{"input": "log_mel", "mask_prob": 0.05, "activation": "gelu_tanh", "inner_norm": false, "kernel_size": 15, "residual_init": "zero_last", "orthogonalizer": "newton_schulz_5", "steps": 15900}
Rows from block 3 of a small self-supervised audio encoder (BEST-RQ), named by matrix and row number. Rows with one number belong to one neuron. Each number is 500 + 50 x the weight over its row's rms, rounded and kept within 0 to 999. All counts start at 0. Numbers have three digits each. After the name is the row's rms in percent of the matrix's.
After each neuron's rows are labels from the 100 clips, of 14976, where the neuron reaches its highest value: "strongest on" is what is common among them. Only what is clearly more common there than usual is listed. The data: synthesized solo parts of chorales (CocoChorales).
# fc1: first MLP up (model.blocks.3.ff1.fc1.weight, 1536x256), inputs 86-171
# fc2: first MLP down (model.blocks.3.ff1.fc2.weight, 256x1536, transposed), outputs 86-171

fc1.608 769:500500500497500505500499497500509500501500500500500500502500500500501505501497500440500500500500454500437501500499491500488475469500865500500501539000500500500500470500500769500523501503500494424500502500500500499491496500498500500500500500492500500500500500
fc2.608 789:500500500500500500500500500500500500500500500500500500505500500500500500500500500500500500500500495500500500500500500500500500500500500484500500500500500500500500500500500500500500500000500500500500500500500500500500500500500500500500500500500500500500500500
strongest on: note D4; cello; note C4; note C#4

fc1.404 707:500500500499500500500506499500502500500500500500500500502500500500503498587501500461500500500496683500439521500162208500499391505500495500500502487461499500500500505500501539500502500501500529501500503502481500513506531500500500500500500500498500739500500500
fc2.404 214:500500500500500500500500500500500500500500500500500500490500500999500500500500500500500500500500407500500500500500500500500500500500494497500500500500500500500500500500500500500500500501500500500500500500500500500500500500500500500500500500500500500500500500
strongest on: trombone; note E4; note D4; note D#4

fc1.705 928:500500500500500497500517619500486500500500500500500500501500500500506501498501500299500500500501508500654500500506000500500499369500540500500500506500500500500500515500449494500500500508500449500500137500498500527509501501500500500500500500500500500500500500
fc2.705 824:500500500500500500500500500500500500500500500500500500500500500515500500500500500500500500500500498500500500500500500500500500500500492500500500500500500500500500500500500500500500500500500500500500500500500500500500500500500500500500500500500500500500500500
strongest on: trombone; note E4; note D4

fc1.476 542:500500500500500500500501504500499500496500503500500500500500500500402501500500500552500500500498492500502490500483118500498499504500530500500502459500498500500500395500744497500501498502500615506500517500500500501494460500500500500500500500499500498500500500
fc2.476 616:500500500500500500500500500500500500500500500500500500499500500501500500500500500500500500500500512500500500500500500500500500500500499595500500500500500500500500500500500500500500500500500500500500500500500500500500500500500500500500500500500500500500500500
strongest on: trombone; note G4; note E4; clarinet

fc1.479 775:500500500525500500500450497500513500499500500500500500502500500500501496510500500546500500500500505500504446500308764500502705414500815500500609502500500500500500542500438515500501500492500525501500777498500500500478500507500500500500500500500500499500500500
fc2.479 529:500500500500500500500500500500500500500500500500500500500500500509500500500500500500500500500500499500500500500500500500500500500500499500500500500500500500500500500500500500500500500501500500500500500500500500500500500500500500500500500500500500500500500500
strongest on: violin; viola

fc1.68 589:500500500547500500500513505500503500501500500500500500499500500500380500497499500491500500500520494500489490500619593500501573368500481500500500498499500500500500480500497366500499501532500498499500494498478500512500501523500500500500500500500500503500500500
fc2.68 184:500500500500500500500500500500500500500500500500500500596500500503500500500500500500500500500500579500500500500500500500500500500500472506500500500500500500500500500500500500500500500430500500500500500500500500500500500500500500500500500500500500500500500500
strongest on: note D5; violin

fc1.610 944:500500500507500501500500510500504500502500500500500500500500500500807500492501500500500500500509377500500503500503496500503512471500502500500500528510500500500500500500463442501554501501500526501500517500497500497841780491501500500500500500504500502500500500
fc2.610 329:500500500500500500500500500500500500500500500500500500508500500512500500500500500500500500500500000500500500500500500500500500500500247528500500500500500500500500500500500500500500500496500500500500500500500500500500500500500500500500500500500500500500500500
strongest on: violin

fc1.355 680:500500500497500747500498500500709500500500498500500500500500500500504498501532500500500500500500538500749545500503519500502511507500501500500500470575500500500500590500499494500500501520500540500500501498474500495499502546500500500500500500509500525500500500
fc2.355 832:500500500500500500500500500500500500500500500500500500500500500520500500500500500500500500500500480500500500500500500500500500500500499444500500500500500500500500500500500500500500500999500500500500500500500500500500500500500500500500500500500500500500500500
strongest on: violin; note D#5; note F5; note G5