Weights of a small self-supervised audio encoder (BEST-RQ).
Model: norm rmsnorm, layers 6.
Rows from block 3, named by matrix and row number. Rows with one number belong to one neuron. Each number is 500 + 25 x the weight over its row's rms, rounded and kept within 0 to 999. All counts start at 0. Numbers have three digits each. After the name is the row's rms in percent of the matrix's.
# fc1: first MLP up (model.blocks.3.ff1.fc1.weight, 1536x256), inputs 86-171
# fc2: first MLP down (model.blocks.3.ff1.fc2.weight, 256x1536, transposed), outputs 86-171
fc1.899 616:500500500500500507500504500500500500500500475500500500498500500500512500500545500500500500500500500500522579500500501500500512503500501500500500513542500500500500492500500498491552503502496499543500501501502500499495499503500500500500500500500500500500500500
fc1.928 838:500500500500500501500650417500500500500500500500500500500500500500497547513501500526500500500500510500501502500496497500500497500500625500500576642501500500500500507500501577500497500500500500500500513500508500500690507500500500500500500500502500500500500500
fc1.1033 668:500500500500500500500501500500500500500500500500500500492500500500491501499499500500500500500500535500500607500505503500500498417500436500500500478499500500500500507500547294499413499512500591499500493499500500500500509500500500500500500500544500500500500500
fc1.1046 531:502500500501500500500500499500502500500500500500500500500500500500519596500500500486500500500499449500485499500516527500507507432500505500500501421497500473500500498500435489500495500497500379498500503500500500452464483501500500500500500500502500500500500500
fc1.1058 565:500500500500500499500500352500504500500500500500500500495500500500507501505500500500500500500503501500515507500421487500538468500500450500500502481501498500500500513500499494500499498500500523500500589500503500683496498507499500500500500500500500503500500500
fc1.1159 566:501500500500500498500500490500504500500500500500500500500500500500475500501501500515500500500500507500500507500486449500501519492500567500500500496494502500500500496500505515500499499467500423500500612503500500521597486501500500500500500500515500501500500500
fc1.1229 784:500500500647500500500491501500578500500500499500500500500500500500500500498500500482500500500500508500496500500531406500499512501500618500500500485498500500500500556500500503501501500500500502500500549503500500498488488500500500500500500500500500500500500500
fc1.1279 823:500500500501500500500500572500510500501500500500500500510500500500531495500500500448500500500500488500506499500496443500502488437500428500500500433499500500500500585500409628500500500499500432500500490500499500503390482500500500500500500500425500520500500500
fc1.1300 681:500500500505500500500501500500500500500500500500500500500500500500486569500500500501500500500499401500501500500535494500488498442500440500500501652650499500500500493500500464500497500536500505500500519500497500500615610499480500500500500500500500500500500500
fc1.1323 926:500500500510500500500501497500500500499500500500500500494500500500545504500501500500500500500500498500497501500504498500513498489500393500500508479492500500500500520500478501500500500501500500500500505500500500499471494500500500500500500500512500500500500500
fc1.1380 088:500500500500500500500500500500500500500500500500500500500500500500500500500500500500500500500500500500500500500500500500500500100500500500500500500500500500500500500500500500500500500500500500500500500500500500500500500500500500500500500500500500500500500500
fc1.1404 802:499500500500500500500498499500501500500500499500500500500500500500496482500500500499500500500500446500501496500456503500500387475500605500500499448497500500500500500500484277501499500500500502499500506500498500500480500500529500500500500500500500500500500500
fc1.1409 851:500500500501500500500490514500499500500500496500500500500500500500489536491500500499500500500500497500496498500501499500501497407500537500500500445507500500500500499500515326500500500507500601500500497500500500500500501500500500500500500500499500500500500500
fc1.1497 632:500500500500500500500500536500498500500500500500500500500500500500499500501500500498500500500500500500460487500501651500497470504500446500500500502498500500500500421500501496500501500503500481514500499500500500500521501503500500500500500500500500500500500500
fc1.1528 550:500500500500500500500498621500494500501500500500500500498500500500531521500500500489500500500497443500479500500363301500499465523500521500500501469455500500500500519500499499500500500506500396500500488500500500500435418500500500500500500500498500500500500500
fc2.899 933:500500500500500500500500500500500500500500500500500500504500500503500500500500500500500500500500500500500500500500500500500500500500500499500500500500500500500500500500500500500500500896500500500500500500500500500500500500500500500500500500500500500500500500
fc2.928 413:500500500500500500500500500500500500500500500500500500500500500517500500500500500500500500500500499500500500500500500500500500500500498817500500500500500500500500500500500500500500500494500500500500500500500500500500500500500500500500500500500500500500500500
fc2.1033 354:500500500500500500500500500500500500500500500500500500500500500258500500500500500500500500500500501500500500500500500500500500500500498508500500500500500500500500500500500500500500500440500500500500500500500500500500500500500500500500500500500500500500500500
fc2.1046 906:500500500500500500500500500500500500500500500500500500500500500500500500500500500500500500500500500500500500500500500500500500500500497500500500500500500500500500500500500500500500500500500500500500500500500500500500500500500500500500500500500500500500500500
fc2.1058 538:500500500500500500500500500500500500500500500500500500500500500512500500500500500500500500500500501500500500500500500500500500500500497503500500500500500500500500500500500500500500500494500500500500500500500500500500500500500500500500500500500500500500500500
fc2.1159 425:500500500500500500500500500500500500500500500500500500502500500502500500500500500500500500500500439500500500500500500500500500500500499553500500500500500500500500500500500500500500500500500500500500500500500500500500500500500500500500500500500500500500500500
fc2.1229 626:500500500500500500500500500500500500500500500500500500499500500502500500500500500500500500500500275500500500500500500500500500500500500460500500500500500500500500500500500500500500500500500500500500500500500500500500500500500500500500500500500500500500500500
fc2.1279 501:500500500500500500500500500500500500500500500500500500506500500427500500500500500500500500500500504500500500500500500500500500500500500503500500500500500500500500500500500500500500500500500500500500500500500500500500500500500500500500500500500500500500500500
fc2.1300 396:500500500500500500500500500500500500500500500500500500502500500485500500500500500500500500500500501500500500500500500500500500500500495500500500500500500500500500500500500500500500500499500500500500500500500500500500500500500500500500500500500500500500500500
fc2.1323 755:500500500500500500500500500500500500500500500500500500500500500527500500500500500500500500500500750500500500500500500500500500500500501495500500500500500500500500500500500500500500500498500500500500500500500500500500500500500500500500500500500500500500500500
fc2.1380 005:500500501500500500500500500499500499500500500500501500493499500472499500499500499500500500500501496499500500500499499500500500500500500499500500502500500500499500500500500500499500501414500500500500500499500500499500500500500500500500500501500499500499500500
fc2.1404 656:500500500500500500500500500500500500500500500500500500500500500588500500500500500500500500500500500500500500500500500500500500500500499500500500500500500500500500500500500500500500500478500500500500500500500500500500500500500500500500500500500500500500500500
fc2.1409 360:500500500500500500500500500500500500500500500500500500499500500500500500500500500500500500500500500500500500500500500500500500500500488499500500500500500500500500500500500500500500500471500500500500500500500500500500500500500500500500500500500500500500500500
fc2.1497 269:500500500500500500500500500500500500500500500500500500500500500155500500500500500500500500500500504500500500500500500500500500500500499483500500500500500500500500500500500500500500500512500500500500500500500500500500500500500500500500500500500500500500500500
fc2.1528 476:500500500500500500500500500500500500500500500500500500539500500149500500500500500500500500500500500500500500500500500500500500500500587465500500500500500500500500500500500500500500500499500500500500500500500500500500500500500500500500500500500500500500500500