config = dict(
    drop_path=0.1,
    orthogonalizer='newton_schulz_5',
    warmup_steps=1590,
)
Rows from block 2 of a small self-supervised audio encoder (BEST-RQ), named by matrix and row number. Rows with one number belong to one neuron. Each number is 500 + 50 x the weight over its row's rms, rounded and kept within 0 to 999. All counts start at 0. Numbers have three digits each. After the name is the row's rms in percent of the matrix's.
After each neuron's rows are labels from the 100 clips, of 14976, where the neuron reaches its highest value: "top examples" is what is common among them; "peak on" is the class under the peak. Only what is clearly more common there than usual is listed. The data: synthesized solo parts of chorales (CocoChorales). In brackets: how many of the 100.
# fc1: second MLP up (model.blocks.2.mlp.fc1.weight, 1536x256), inputs 0-85
# fc2: second MLP down (model.blocks.2.mlp.fc2.weight, 256x1536, transposed), outputs 0-85

fc1.315 595:500573500500500501499494500501500500500500500500500500500499500473549500500421500500501500515499497500500500500500500496500500296501510500500500500496500500999500500500598500500500500500502500500500500479500501512487500498499500505500500500500500500500500500
fc2.315 506:500500500492500500500500500500500500475500502500500500508500500498500500500501500500500499500500500500500500500500500500500500500500500500500500500500500500500500500500500500500500500500500500500492500500501500500507500500500500500500500500500500500500500500
top examples: violin (89); note E5 (38); note A#4 (36); note G5 (33)
peak on: A#4 (34); E5 (33)

fc1.49 980:500501500500500500500416504526500500500500500500500500500505505374667500500500500500500500500495493500500500500500500499500500500492498499500500500500500500499500500500463500500500500500500500500501500517500504386497494521501500490500500500501500500500500500
fc2.49 762:500500500479500500500500500500500500497500500500500500535500500787500500500499500500500501500500500500500500500500500500500500500500500500500500500500502500500500500500500500500500500500500500500506500500500500500527500500500500499500500500500500500500500500
top examples: note A#4 (55); note G#4 (40); viola (28)
peak on: A#4 (46); silence (36)

fc1.651 742:500506500500500499500504500497500500500500500500500500500498496478503500500500500500500500501499492500500500500500500502500500498502525500500500500242500500632500500500624500500500500500501500500500498470500400498505500464500500232502500499500500500500500500
fc2.651 989:500500500491500500500500500500500500500500500500500500503500500500500500500500500500500490500500500500500500500500500500500500500500500500500500500500574500500500500500500500500500500500500500500500500500499500500497500500500500491500500500500500500500500500
top examples: violin (71); note D5 (65); note E5 (30)
peak on: D5 (55)

fc1.301 678:500500500500500499499486500499499500500500500500500500500509478433500500500500500500500500501500501500500500500500500500500500473363499500500500500503500500492500500500327500500500500500500500500502494530500492413501500499494500486500500500500500500500500500
fc2.301 755:500500500661500500500500500500500500508500500500500500502500500500500500500500500500500500500500500500500500500500500500500500500500500500500500500500034500500500500500500500500500500500500500500499500500499500500498500500500500500500500500500500500500500500
top examples: note D#5 (63); trumpet (44); note C#5 (25)
peak on: D#5 (63)

fc1.666 610:500500500500500500500578500500497500500500500500500500500566478336515502500494500500499500516469519500500500500500500505500500461504501500500500500500500500498500500500494500500500500500501500500498498420500493936504502464494500207501500500500500500499500500
fc2.666 495:500500500502500500500500500500500500506500499500500500512500500499500500500506500500500000500500500500500500500500500500500500500500500500500500500500500500500500500500500500500500500500500500500484500500511500500498500500500500474500500500500500500500500500
top examples: note C4 (54); note C5 (40); cello (37)
peak on: C4 (51); C5 (39)

fc1.221 685:500504500500500500499467500500501500500500500500500500500420564500294501500521500500500500501501498500500500500500500502500500425497492500500500500503500500478500500500501500500500500500680500500436499635500488498500478495502500457503500496499500500500500500
fc2.221 889:500500500503500500500500500500500500441500500500500500506500500500500500500498500500500507500500500500500500500500500500500500500500500500500500500500487500500500500500500500500500500500500500500999500500501500500016500500500500506500500500500500500500500500
top examples: note D#4 (56); clarinet (44); note F4 (38); instrument: trombone (34)
peak on: silence (44); D#4 (43)

fc1.222 787:500439500500500500500502500573500500500500500500500500500499439479615500500499500500500500504500517500500500500500500508500500501387572501500500500496500500732500500500589500500500500500501500500204501426500490496500496605499500546500500500500500500499500500
fc2.222 810:500500500503500500500500500500500500501500499500500500499500500501500500500497500500500500500500500500500500500500500500500500500500500500500500500500500500500500500500500500500500500500500500500500500500253500500500500500500500501500500500500500500500500500
top examples: violin (75); note G5 (55); note F#5 (52); note E5 (25)
peak on: F#5 (42); G5 (30)

fc1.47 652:500500500500500500501494500497500500500500500500500500500516604513585500500443500500500500521496500500500500500500500500500500516496507500500500500498500500575500500500316500500500500500500500500501500495500499462499500510537500687500500500501500500501500500
fc2.47 375:500500500649500500500500500500500500507500501500500500778500500499500500500499500500500062500500500500500500500500500500500500500500500500500500500500504500500500500500500500500500500500500500500508500500502500500498500500500500500500500500500500500500500500
top examples: trombone (90); note E4 (76); note D4 (29); note F#4 (27)
peak on: E4 (49); silence (36)

fc1.331 702:500488500500500465498570500498502500500500500500500500500498497347500500500502500500500500503502500500500500500500500375500500347506455499500500500494500500493500500500866500500500500500566500500522500497500502537502494502500500523492500500501500500501500500
fc2.331 486:500500500504500500500500500500500500501500499500500500497500500999500500500418500500500500500500500500500500500500500500500500500500500500500500500500502500500500500500500500500500500500500500500499500500514500500501500500500500501500500500500500500500500500
top examples: note G5 (36)
peak on: silence (89)

fc1.687 714:500455500500500500500498500499500500500500500500500500500332531576499500500500500500500500623300537500500500500500500402500500463499500500500500500500500500248500500500498500500500500500501500500498500595500500209498500500502500588500500501500500500500500500
fc2.687 606:500500500769500500500500500500500500000500500500500500507500500497500500500501500500500495500500500500500500500500500500500500500500500500500500500500495500500500500500500500500500500500500500500499500500500500500500500500500500502500500500500500500500500500
top examples: note D#4 (77); trombone (56); note F4 (39)
peak on: silence (78)

fc1.614 821:500501500500500499500477501504500500500500500500500500500510649511609500500497500500500500500501471500500500500500500500500500496502142500500500500500500500502500500500499500500500500500500500500500500500500500232499499528391500385500500500501500500501500500
fc2.614 758:500500500499500500500500500500500500499500501500500500480500500497500500500500500500500284500500500500500500500500500500500500500500500500500500500500630500500500500500500500500500500500500500500500500500500500500501500500500500501500500500500500500500500500
top examples: cello (38); note G#3 (36); note D#5 (25)
peak on: G#3 (31)

fc1.143 646:500605500500500524500506501497498500500500500500500500500500469563498500500503500500498500500522496500500500500500500501500500488651500499500500500500500500496500500500493500500500500500501500500501500499500499486501559501500500479508500500506500500497500500
fc2.143 573:500500500901500500500500500500500500513500488500500500508500500500500500500500500500500500500500500500500500500500500500500500500500500500500500500500499500500500500500500500500500500500500500500500500500503500500496500500500500499500500500500500500500500500
top examples: note A#4 (35); clarinet (33); note E5 (32); instrument: violin (32)
peak on: E5 (29); A4 (26)