From a checkpoint of a small self-supervised audio encoder (BEST-RQ).
Training: muon at rate 0.02, 15900 steps, batches of 128.
Data: trained on synthesized solo parts of chorales (CocoChorales), 39062 training examples, 52.1 epochs.
Rows from block 3, named by matrix and row number. Each number is 128 + 32 x the weight over its row's rms, rounded and kept within 0 to 255. All counts start at 0. Numbers have three digits each. After the name is the row's rms in percent of the matrix's.
# pw2: conv module project (model.blocks.3.conv.pw2.weight, 256x256), inputs 0-63
pw2.21 134:128129128128128128128128128128255128128128128128128128128128128128128128128128128128128128128125128128128128119161255128128128128128127128128128238128128000128128128124128128128128139128128128
pw2.39 151:128120128128128128128128128128128128128128128128128128128128128128128128128128128128128128128129128128128128129128146128128128128128128128128128127128128129128130128129128128128196128128128128
pw2.42 387:128128128128128128128128128128127128128128128128128128128128128128128128127128128128128128128129128128128128129127124128128128128128127128128128128128128128128128128128128128128128135128128128
pw2.43 236:128125128128128128128128128128128128128128128128128128128128128128128128128128128128128128128133128128128128127128122128128128128128127128128128122128128133128128128150128128128128128128128128
pw2.44 112:128127128128128128128128128128128128128128128128127128128128128128128128140128128128128128128128128128128128128128131128128128128128128128128128131128128130128127128128128128128255128128128128
pw2.50 051:128151128128128128128128128128118128128128128128128128128128128128128128142128128128128128128129128128128128171133138128128128128128145128128128139128128103128125128109128128128130000128128128
pw2.57 102:128147128128128128128128128128172128128128128128128128128128128128128128130128128128128128128136128128128128127198130128128128128128130128128128133128128128128128128142128128128115255128128128
pw2.63 076:128000128128128128128128128128127128128128128128128128128128128128128128124128128128128128128255128128128128131132126128128128128128094128128128131128128124128128128128128128128131169128128128
pw2.64 009:128111129128128129128128128128143128128128128128121128128128128127128128131129128127128128127082128128128128065134133128128128128128138128128128000128128115128145128102128128128011127128128128
pw2.67 019:128121128128128128128128128128114128128128128128127124128128128128128128106128128128128128128139128128128128132113109128128128128128130128128128116128128161128118128132128128128000127128128127
pw2.71 083:128124128128128128128128128128123128128128128128128128128128128128128128126128128128128128128090128128128128123127123128128128128128129128128128134128128121128129128159128128128131127128128128
pw2.78 182:128128128128128128128128128128129128128128128128128128128128128128128128130128128128128128128133128128128128128127090128128128128128130128128128126128128098128128128137128128128128127128128128
pw2.79 015:128153128128128128128128128128128128128128128128132128128128128128128128124128128129128128128119128127128128118123130128128128128128164128128128000128128075128128128202128128128129128128127128
pw2.91 420:128131128128128128128128128128126128128128128128128128128128128128128128127128128128128128128128128128128128129127128128128128128128128128128128112128128128128128128126128128128128128128128128
pw2.92 364:128132128128128128128128128128121128128128128128128128128128128128128128128128128128128128128095128128128128128108128128128128128128131128128128118128128111128128128129128128128128127128128128
pw2.93 435:128129128128128128128128128128130128128128128128128128128128128128128128128128128128128128128129128128128128128127129128128128128128128128128128127128128128128128128129128128128127127128128128
pw2.95 092:128124128128128128128128128128131128128128128128128127128128128128128128129128128128128128128144128128128128131137135128128128128128118128128128159128128132128128128133128128128130129128128128
pw2.98 228:128127128128128128128128128128127128128128128128128128128128128128128128129128128128128128128129128128128128128128129128128128128128128128128128126128128126128128128128128128128127126128128128
pw2.100 205:128127128128128128128128128128129128128128128128128128128128128128128128082128128128128128128129128128128128127127128128128128128128130128128128116128128091128127128128128128128131137128128129
pw2.102 186:128128128128128128128128128128160128128128128128128128128128128128128128132128128128128128128115128128128128128126130128128128128128130128128128131128128126128127128127128128128128132128128128
pw2.104 083:128123128128128128128128128128113128128128128128128128128128128128128128154128128128128128128110128128128128110127126128128128128128165128128128131128128120128128128143128128128128123128128128
pw2.109 235:128131128128128128128128128128132128128128128128128128128128128128128128127128128128128128128128128128128128128126133128128128128128126128128128129128128129128128128129128128128125114128128128
pw2.111 241:128118128128128128128128128128127128128128128128128128128128128128128128127128128128128128128128128128128128125128127128128128128128125128128128129128128133128128128128128128128121126128128128
pw2.112 106:128070128128128128128128128128118128128128128128128128128128128128128128127128128128128128128136128128128128128126116128128128128128119128128128123128128128128129128130128128128132255128128128
pw2.117 102:128121128128128128128128128128087128128128128128128128128128128128128128127128128128128128128128128128128128128128127128128128128128135128128128099128128140128128128131128128128083137128128128
pw2.118 227:128110128128128128128128128128124128128128128128128128128128128128128128128128128128128128128128128128128128127126129128128128128128127128128128127128128129128128128124128128128134134128128128
pw2.121 305:128126128128128128128128128128129128128128128128128128128128128128128128131128128128128128128138128128128128128125128128128128128128134128128128128128128128128128128128128128128119118128128128
pw2.125 016:128107128128128128128128128128132128128128128128128137128128128128128128111128128128128128128130128128128128139130181128128128128128136128128128126128128124128134128141128128128171123128128129
pw2.128 160:128128128128128128128128128128155128128128128128127128128128128128128128123128128128128128128133128128128128125129117128128128128128130128128128119128128081128128128127128128128127115128128128
pw2.135 018:128121128128128128128128128128128128128128128128131132128128128128128128123128128128128128128133128128128128131128223128128128128128128128128128122128128129128128128129128128128136126128128128
pw2.137 155:128128128128128128128128128128106128128128128128128128128128128128128128126128128128128128128117128128128128125128126128128128128128203128128128107128128000128128128144128128128106116128128128
pw2.139 005:127093127127127128128128126128113129128129128128122126128127129128128128000128128128127128128153128128127128123129132128127128128128176128129129092127128130129137129121128128128115112128127124
pw2.140 062:128119128128128128128128128128127128128128128128128129128128128128128128120128128128128128128000128128128128127133117128128128128128127128128128128128128125128128128124128128128128126128128128
pw2.141 060:128128128128128128128128128128131128128128128128128128128128128128128128083128128128128128128133128128128128126127133128128128128128132128128128133128128129128128128128128128128114127128128128
pw2.145 099:128110128128128128128128128128111128128128128128128128128128128128128128106128128128128128128075128128128128129255125128128128128128139128128128131128128137128128128128128128128125232128128128
pw2.146 205:128119128128128128128128128128126128128128128128128128128128128128128128120128128128128128128130128128128128128130131128128128128128127128128128114128128129128128128129128128128000131128128128
pw2.147 302:128128128128128128128128128128125128128128128128128128128128128128128128130128128128128128128133128128128128127128128128128128128128129128128128125128128128128128128127128128128122127128128128
pw2.148 133:128135128128128128128128128128121128128128128128128128128128128128128128127128128128128128128124128128128128137122128128128128128128127128128128134128128106128128128127128128128125128128128128
pw2.154 325:128128128128128128128128128128127128128128128128128128128128128128128128126128128128128128128123128128128128255124128128128128128128130128128128128128128127128128128128128128128115128128128128
pw2.156 038:128136128128128128128128128128129128128128128128128128128128128128128128119128128128128128128123128128128128111131145128128128128128135128128128130128128112128128128127128128128127130128128127
pw2.158 328:128143128128128128128128128128127128128128128128128128128128128128128128127128128128128128128125128128128128128131128128128128128128128128128128120128128140128128128255128128128134138128128128
pw2.164 120:128131128128128128128128128128135128128128128128128128128128128128128128128128128128128128128131128128128128131128127128128128128128128128128128138128128127128127128128128128128123127128128128