A small self-supervised audio encoder (BEST-RQ), trained from scratch: log mel input.
Rows from block 2 of a small self-supervised audio encoder (BEST-RQ), named by matrix and row number. Rows with one number belong to one neuron. Each number is 50 + 10 x the weight over its row's rms, rounded and kept within 0 to 99. All counts start at 0.
After each neuron's rows are labels from the 100 clips, of 14976, where the neuron reaches its highest value: "loudest band" is the band of the loudest frequency at the time of the peak; "lies over" is the class under the peak. Only what is clearly more common there than usual is listed. The data: synthesized solo parts of chorales (CocoChorales).
# fc1: second MLP up (model.blocks.2.mlp.fc1.weight, 1536x256), inputs 86-171
# fc2: second MLP down (model.blocks.2.mlp.fc2.weight, 256x1536, transposed), outputs 86-171

fc1.301:50 50 50 50 50 50 50 50 50 50 50 50 50 50 50 50 50 50 49 50 50 50 37 53 49 51 50 53 50 50 49 50 00 50 50 50 50 48 33 50 50 43 36 50 00 50 50 50 00 50 50 50 52 50 43 50 86 71 50 50 51 50 48 46 50 50 79 50 50 50 52 99 70 50 50 50 50 50 51 50 50 50 38 50 50 50
fc2.301:52 50 50 50 50 50 50 50 50 50 50 50 50 50 50 50 50 50 50 50 50 50 52 50 50 50 50 50 50 50 50 50 50 50 50 50 50 50 50 50 50 50 50 50 50 50 50 50 50 99 29 50 50 50 50 50 50 50 50 50 50 50 50 50 50 50 50 50 50 50 50 50 50 50 50 50 50 50 51 50 50 50 50 50 50 50
loudest band: 1000 to 2000 Hz
lies over: D#5

fc1.143:50 50 50 50 50 50 50 50 47 50 65 50 50 50 38 50 50 84 83 50 50 50 37 51 57 50 50 67 50 50 55 50 52 50 50 25 50 50 29 50 50 49 48 50 84 50 56 50 50 50 50 50 51 50 39 50 50 00 53 50 50 50 50 87 50 50 63 50 50 50 47 26 50 50 50 50 50 50 50 50 50 50 50 50 50 50
fc2.143:32 50 50 50 50 50 50 50 50 50 50 50 50 50 50 50 50 50 50 50 50 50 85 50 50 50 50 50 50 50 50 50 50 50 50 50 50 48 50 50 50 50 50 50 50 50 50 50 50 49 52 50 50 50 50 50 50 50 50 50 50 50 50 50 50 50 50 50 50 50 50 50 50 50 56 50 50 50 50 50 50 50 50 50 50 50
loudest band: 1000 to 2000 Hz
lies over: E5; A4

fc1.222:50 50 50 50 50 50 50 52 50 50 60 50 50 50 50 50 50 50 46 50 50 50 49 52 50 50 50 50 50 50 50 50 48 50 50 50 50 50 60 50 49 18 26 50 40 50 50 50 68 50 50 50 49 50 50 50 78 49 50 50 50 50 50 09 50 50 00 50 50 50 52 52 75 50 50 50 50 50 50 50 50 50 50 50 50 50
fc2.222:92 50 50 50 50 50 50 50 50 50 50 50 50 50 50 50 50 50 50 50 50 50 50 50 50 50 50 50 50 50 50 50 50 50 50 50 50 99 50 50 50 50 50 50 50 50 50 50 50 00 50 50 50 50 50 50 50 50 49 50 50 50 50 50 50 50 50 50 50 50 50 50 50 50 50 50 50 50 99 50 50 50 50 50 50 50
loudest band: 1000 to 2000 Hz; 2000 to 4000 Hz
lies over: F#5; G5

fc1.651:50 50 50 50 50 50 50 52 50 50 50 50 50 50 50 50 50 50 66 50 50 50 59 91 49 49 50 50 50 50 50 50 49 50 53 43 50 50 50 50 51 49 38 50 29 50 50 50 44 50 50 50 43 50 53 50 50 30 51 49 49 50 50 28 50 50 50 51 50 50 50 50 50 50 50 50 50 50 50 50 50 50 51 50 50 50
fc2.651:50 50 50 50 50 50 50 50 50 50 50 50 50 50 50 50 50 50 50 50 50 50 50 50 50 50 50 50 50 50 50 50 50 50 50 50 50 49 50 50 50 50 50 50 50 50 50 50 50 49 52 50 50 50 50 50 50 50 99 50 50 50 50 50 50 50 50 50 50 50 50 50 50 50 50 50 50 50 50 50 50 50 50 50 50 50
loudest band: 1000 to 2000 Hz
lies over: D5

fc1.687:50 50 50 50 50 50 50 51 50 50 35 50 50 50 50 50 50 50 47 50 50 50 58 55 50 50 50 64 50 50 50 50 49 50 50 50 50 31 44 50 50 26 44 50 82 50 50 50 94 50 50 50 50 50 28 50 51 78 50 50 50 50 47 00 50 50 96 53 50 50 50 50 50 50 50 50 50 50 50 50 50 50 72 50 50 50
fc2.687:50 50 50 50 50 50 50 50 50 50 50 50 50 50 50 50 50 50 50 50 50 50 50 50 50 50 50 50 50 50 50 50 50 50 50 50 50 50 50 50 50 50 50 50 50 50 50 50 50 50 50 50 50 50 50 50 50 50 51 50 50 50 50 50 50 50 50 50 50 50 50 50 50 50 52 50 50 50 99 50 50 50 50 50 50 50
loudest band: 500 to 1000 Hz
lies over: silence

fc1.315:50 50 50 50 50 50 50 49 50 50 64 50 50 50 50 50 50 51 49 50 50 50 27 49 50 50 50 17 50 50 50 50 32 50 28 44 50 57 51 50 50 49 56 50 00 50 50 50 46 50 50 50 50 50 47 50 65 11 50 51 50 50 50 69 47 50 50 50 50 50 50 50 67 50 50 50 50 50 20 50 50 50 50 50 50 50
fc2.315:49 50 50 50 50 50 50 50 50 50 50 50 50 50 50 50 50 50 50 50 50 50 50 50 50 50 50 50 50 50 50 50 50 50 50 50 50 48 50 50 50 50 50 50 50 50 50 50 50 50 26 50 50 50 50 50 50 50 50 50 50 50 50 50 50 50 50 50 50 50 50 50 50 50 50 50 50 50 99 50 50 50 50 50 50 50
loudest band: 1000 to 2000 Hz
lies over: A#4; E5

fc1.47:54 50 50 50 50 50 50 69 50 50 58 50 50 50 51 50 50 51 50 50 50 50 51 50 50 49 50 49 50 50 51 50 52 50 50 51 50 50 00 50 50 31 48 50 83 50 50 50 38 50 50 50 51 50 30 50 47 51 50 50 47 50 50 75 50 50 53 50 50 50 72 38 48 50 50 50 50 50 50 50 50 50 50 50 50 50
fc2.47:50 50 50 50 50 50 50 50 50 50 50 50 50 50 50 50 50 50 50 50 50 50 50 48 50 50 50 50 50 50 50 50 50 50 50 50 50 61 50 50 50 50 50 50 50 50 50 50 50 50 56 50 50 50 50 50 50 50 64 50 50 50 50 50 50 50 50 50 50 50 50 50 50 50 56 50 50 50 00 50 50 50 50 50 50 50
loudest band: 500 to 1000 Hz
lies over: E4; silence

fc1.666:50 50 50 50 50 50 50 50 50 50 52 50 50 50 50 50 50 50 49 50 50 50 50 48 50 50 50 53 50 50 47 50 51 50 50 47 50 33 64 50 43 09 23 50 56 50 50 54 56 50 50 50 52 51 53 50 58 51 51 51 50 50 50 13 49 50 50 50 50 50 50 47 60 50 85 50 50 50 50 50 50 50 47 50 50 50
fc2.666:56 50 50 50 50 50 50 50 50 50 50 50 50 50 50 50 50 50 50 50 50 50 50 50 50 50 50 50 50 50 50 50 50 50 50 50 50 49 50 50 50 50 50 50 50 50 50 50 50 50 50 50 50 50 50 50 50 50 50 50 50 50 50 50 50 50 50 50 50 50 50 50 50 50 99 50 50 50 50 50 50 50 50 50 50 50
loudest band: 500 to 1000 Hz
lies over: C4; C5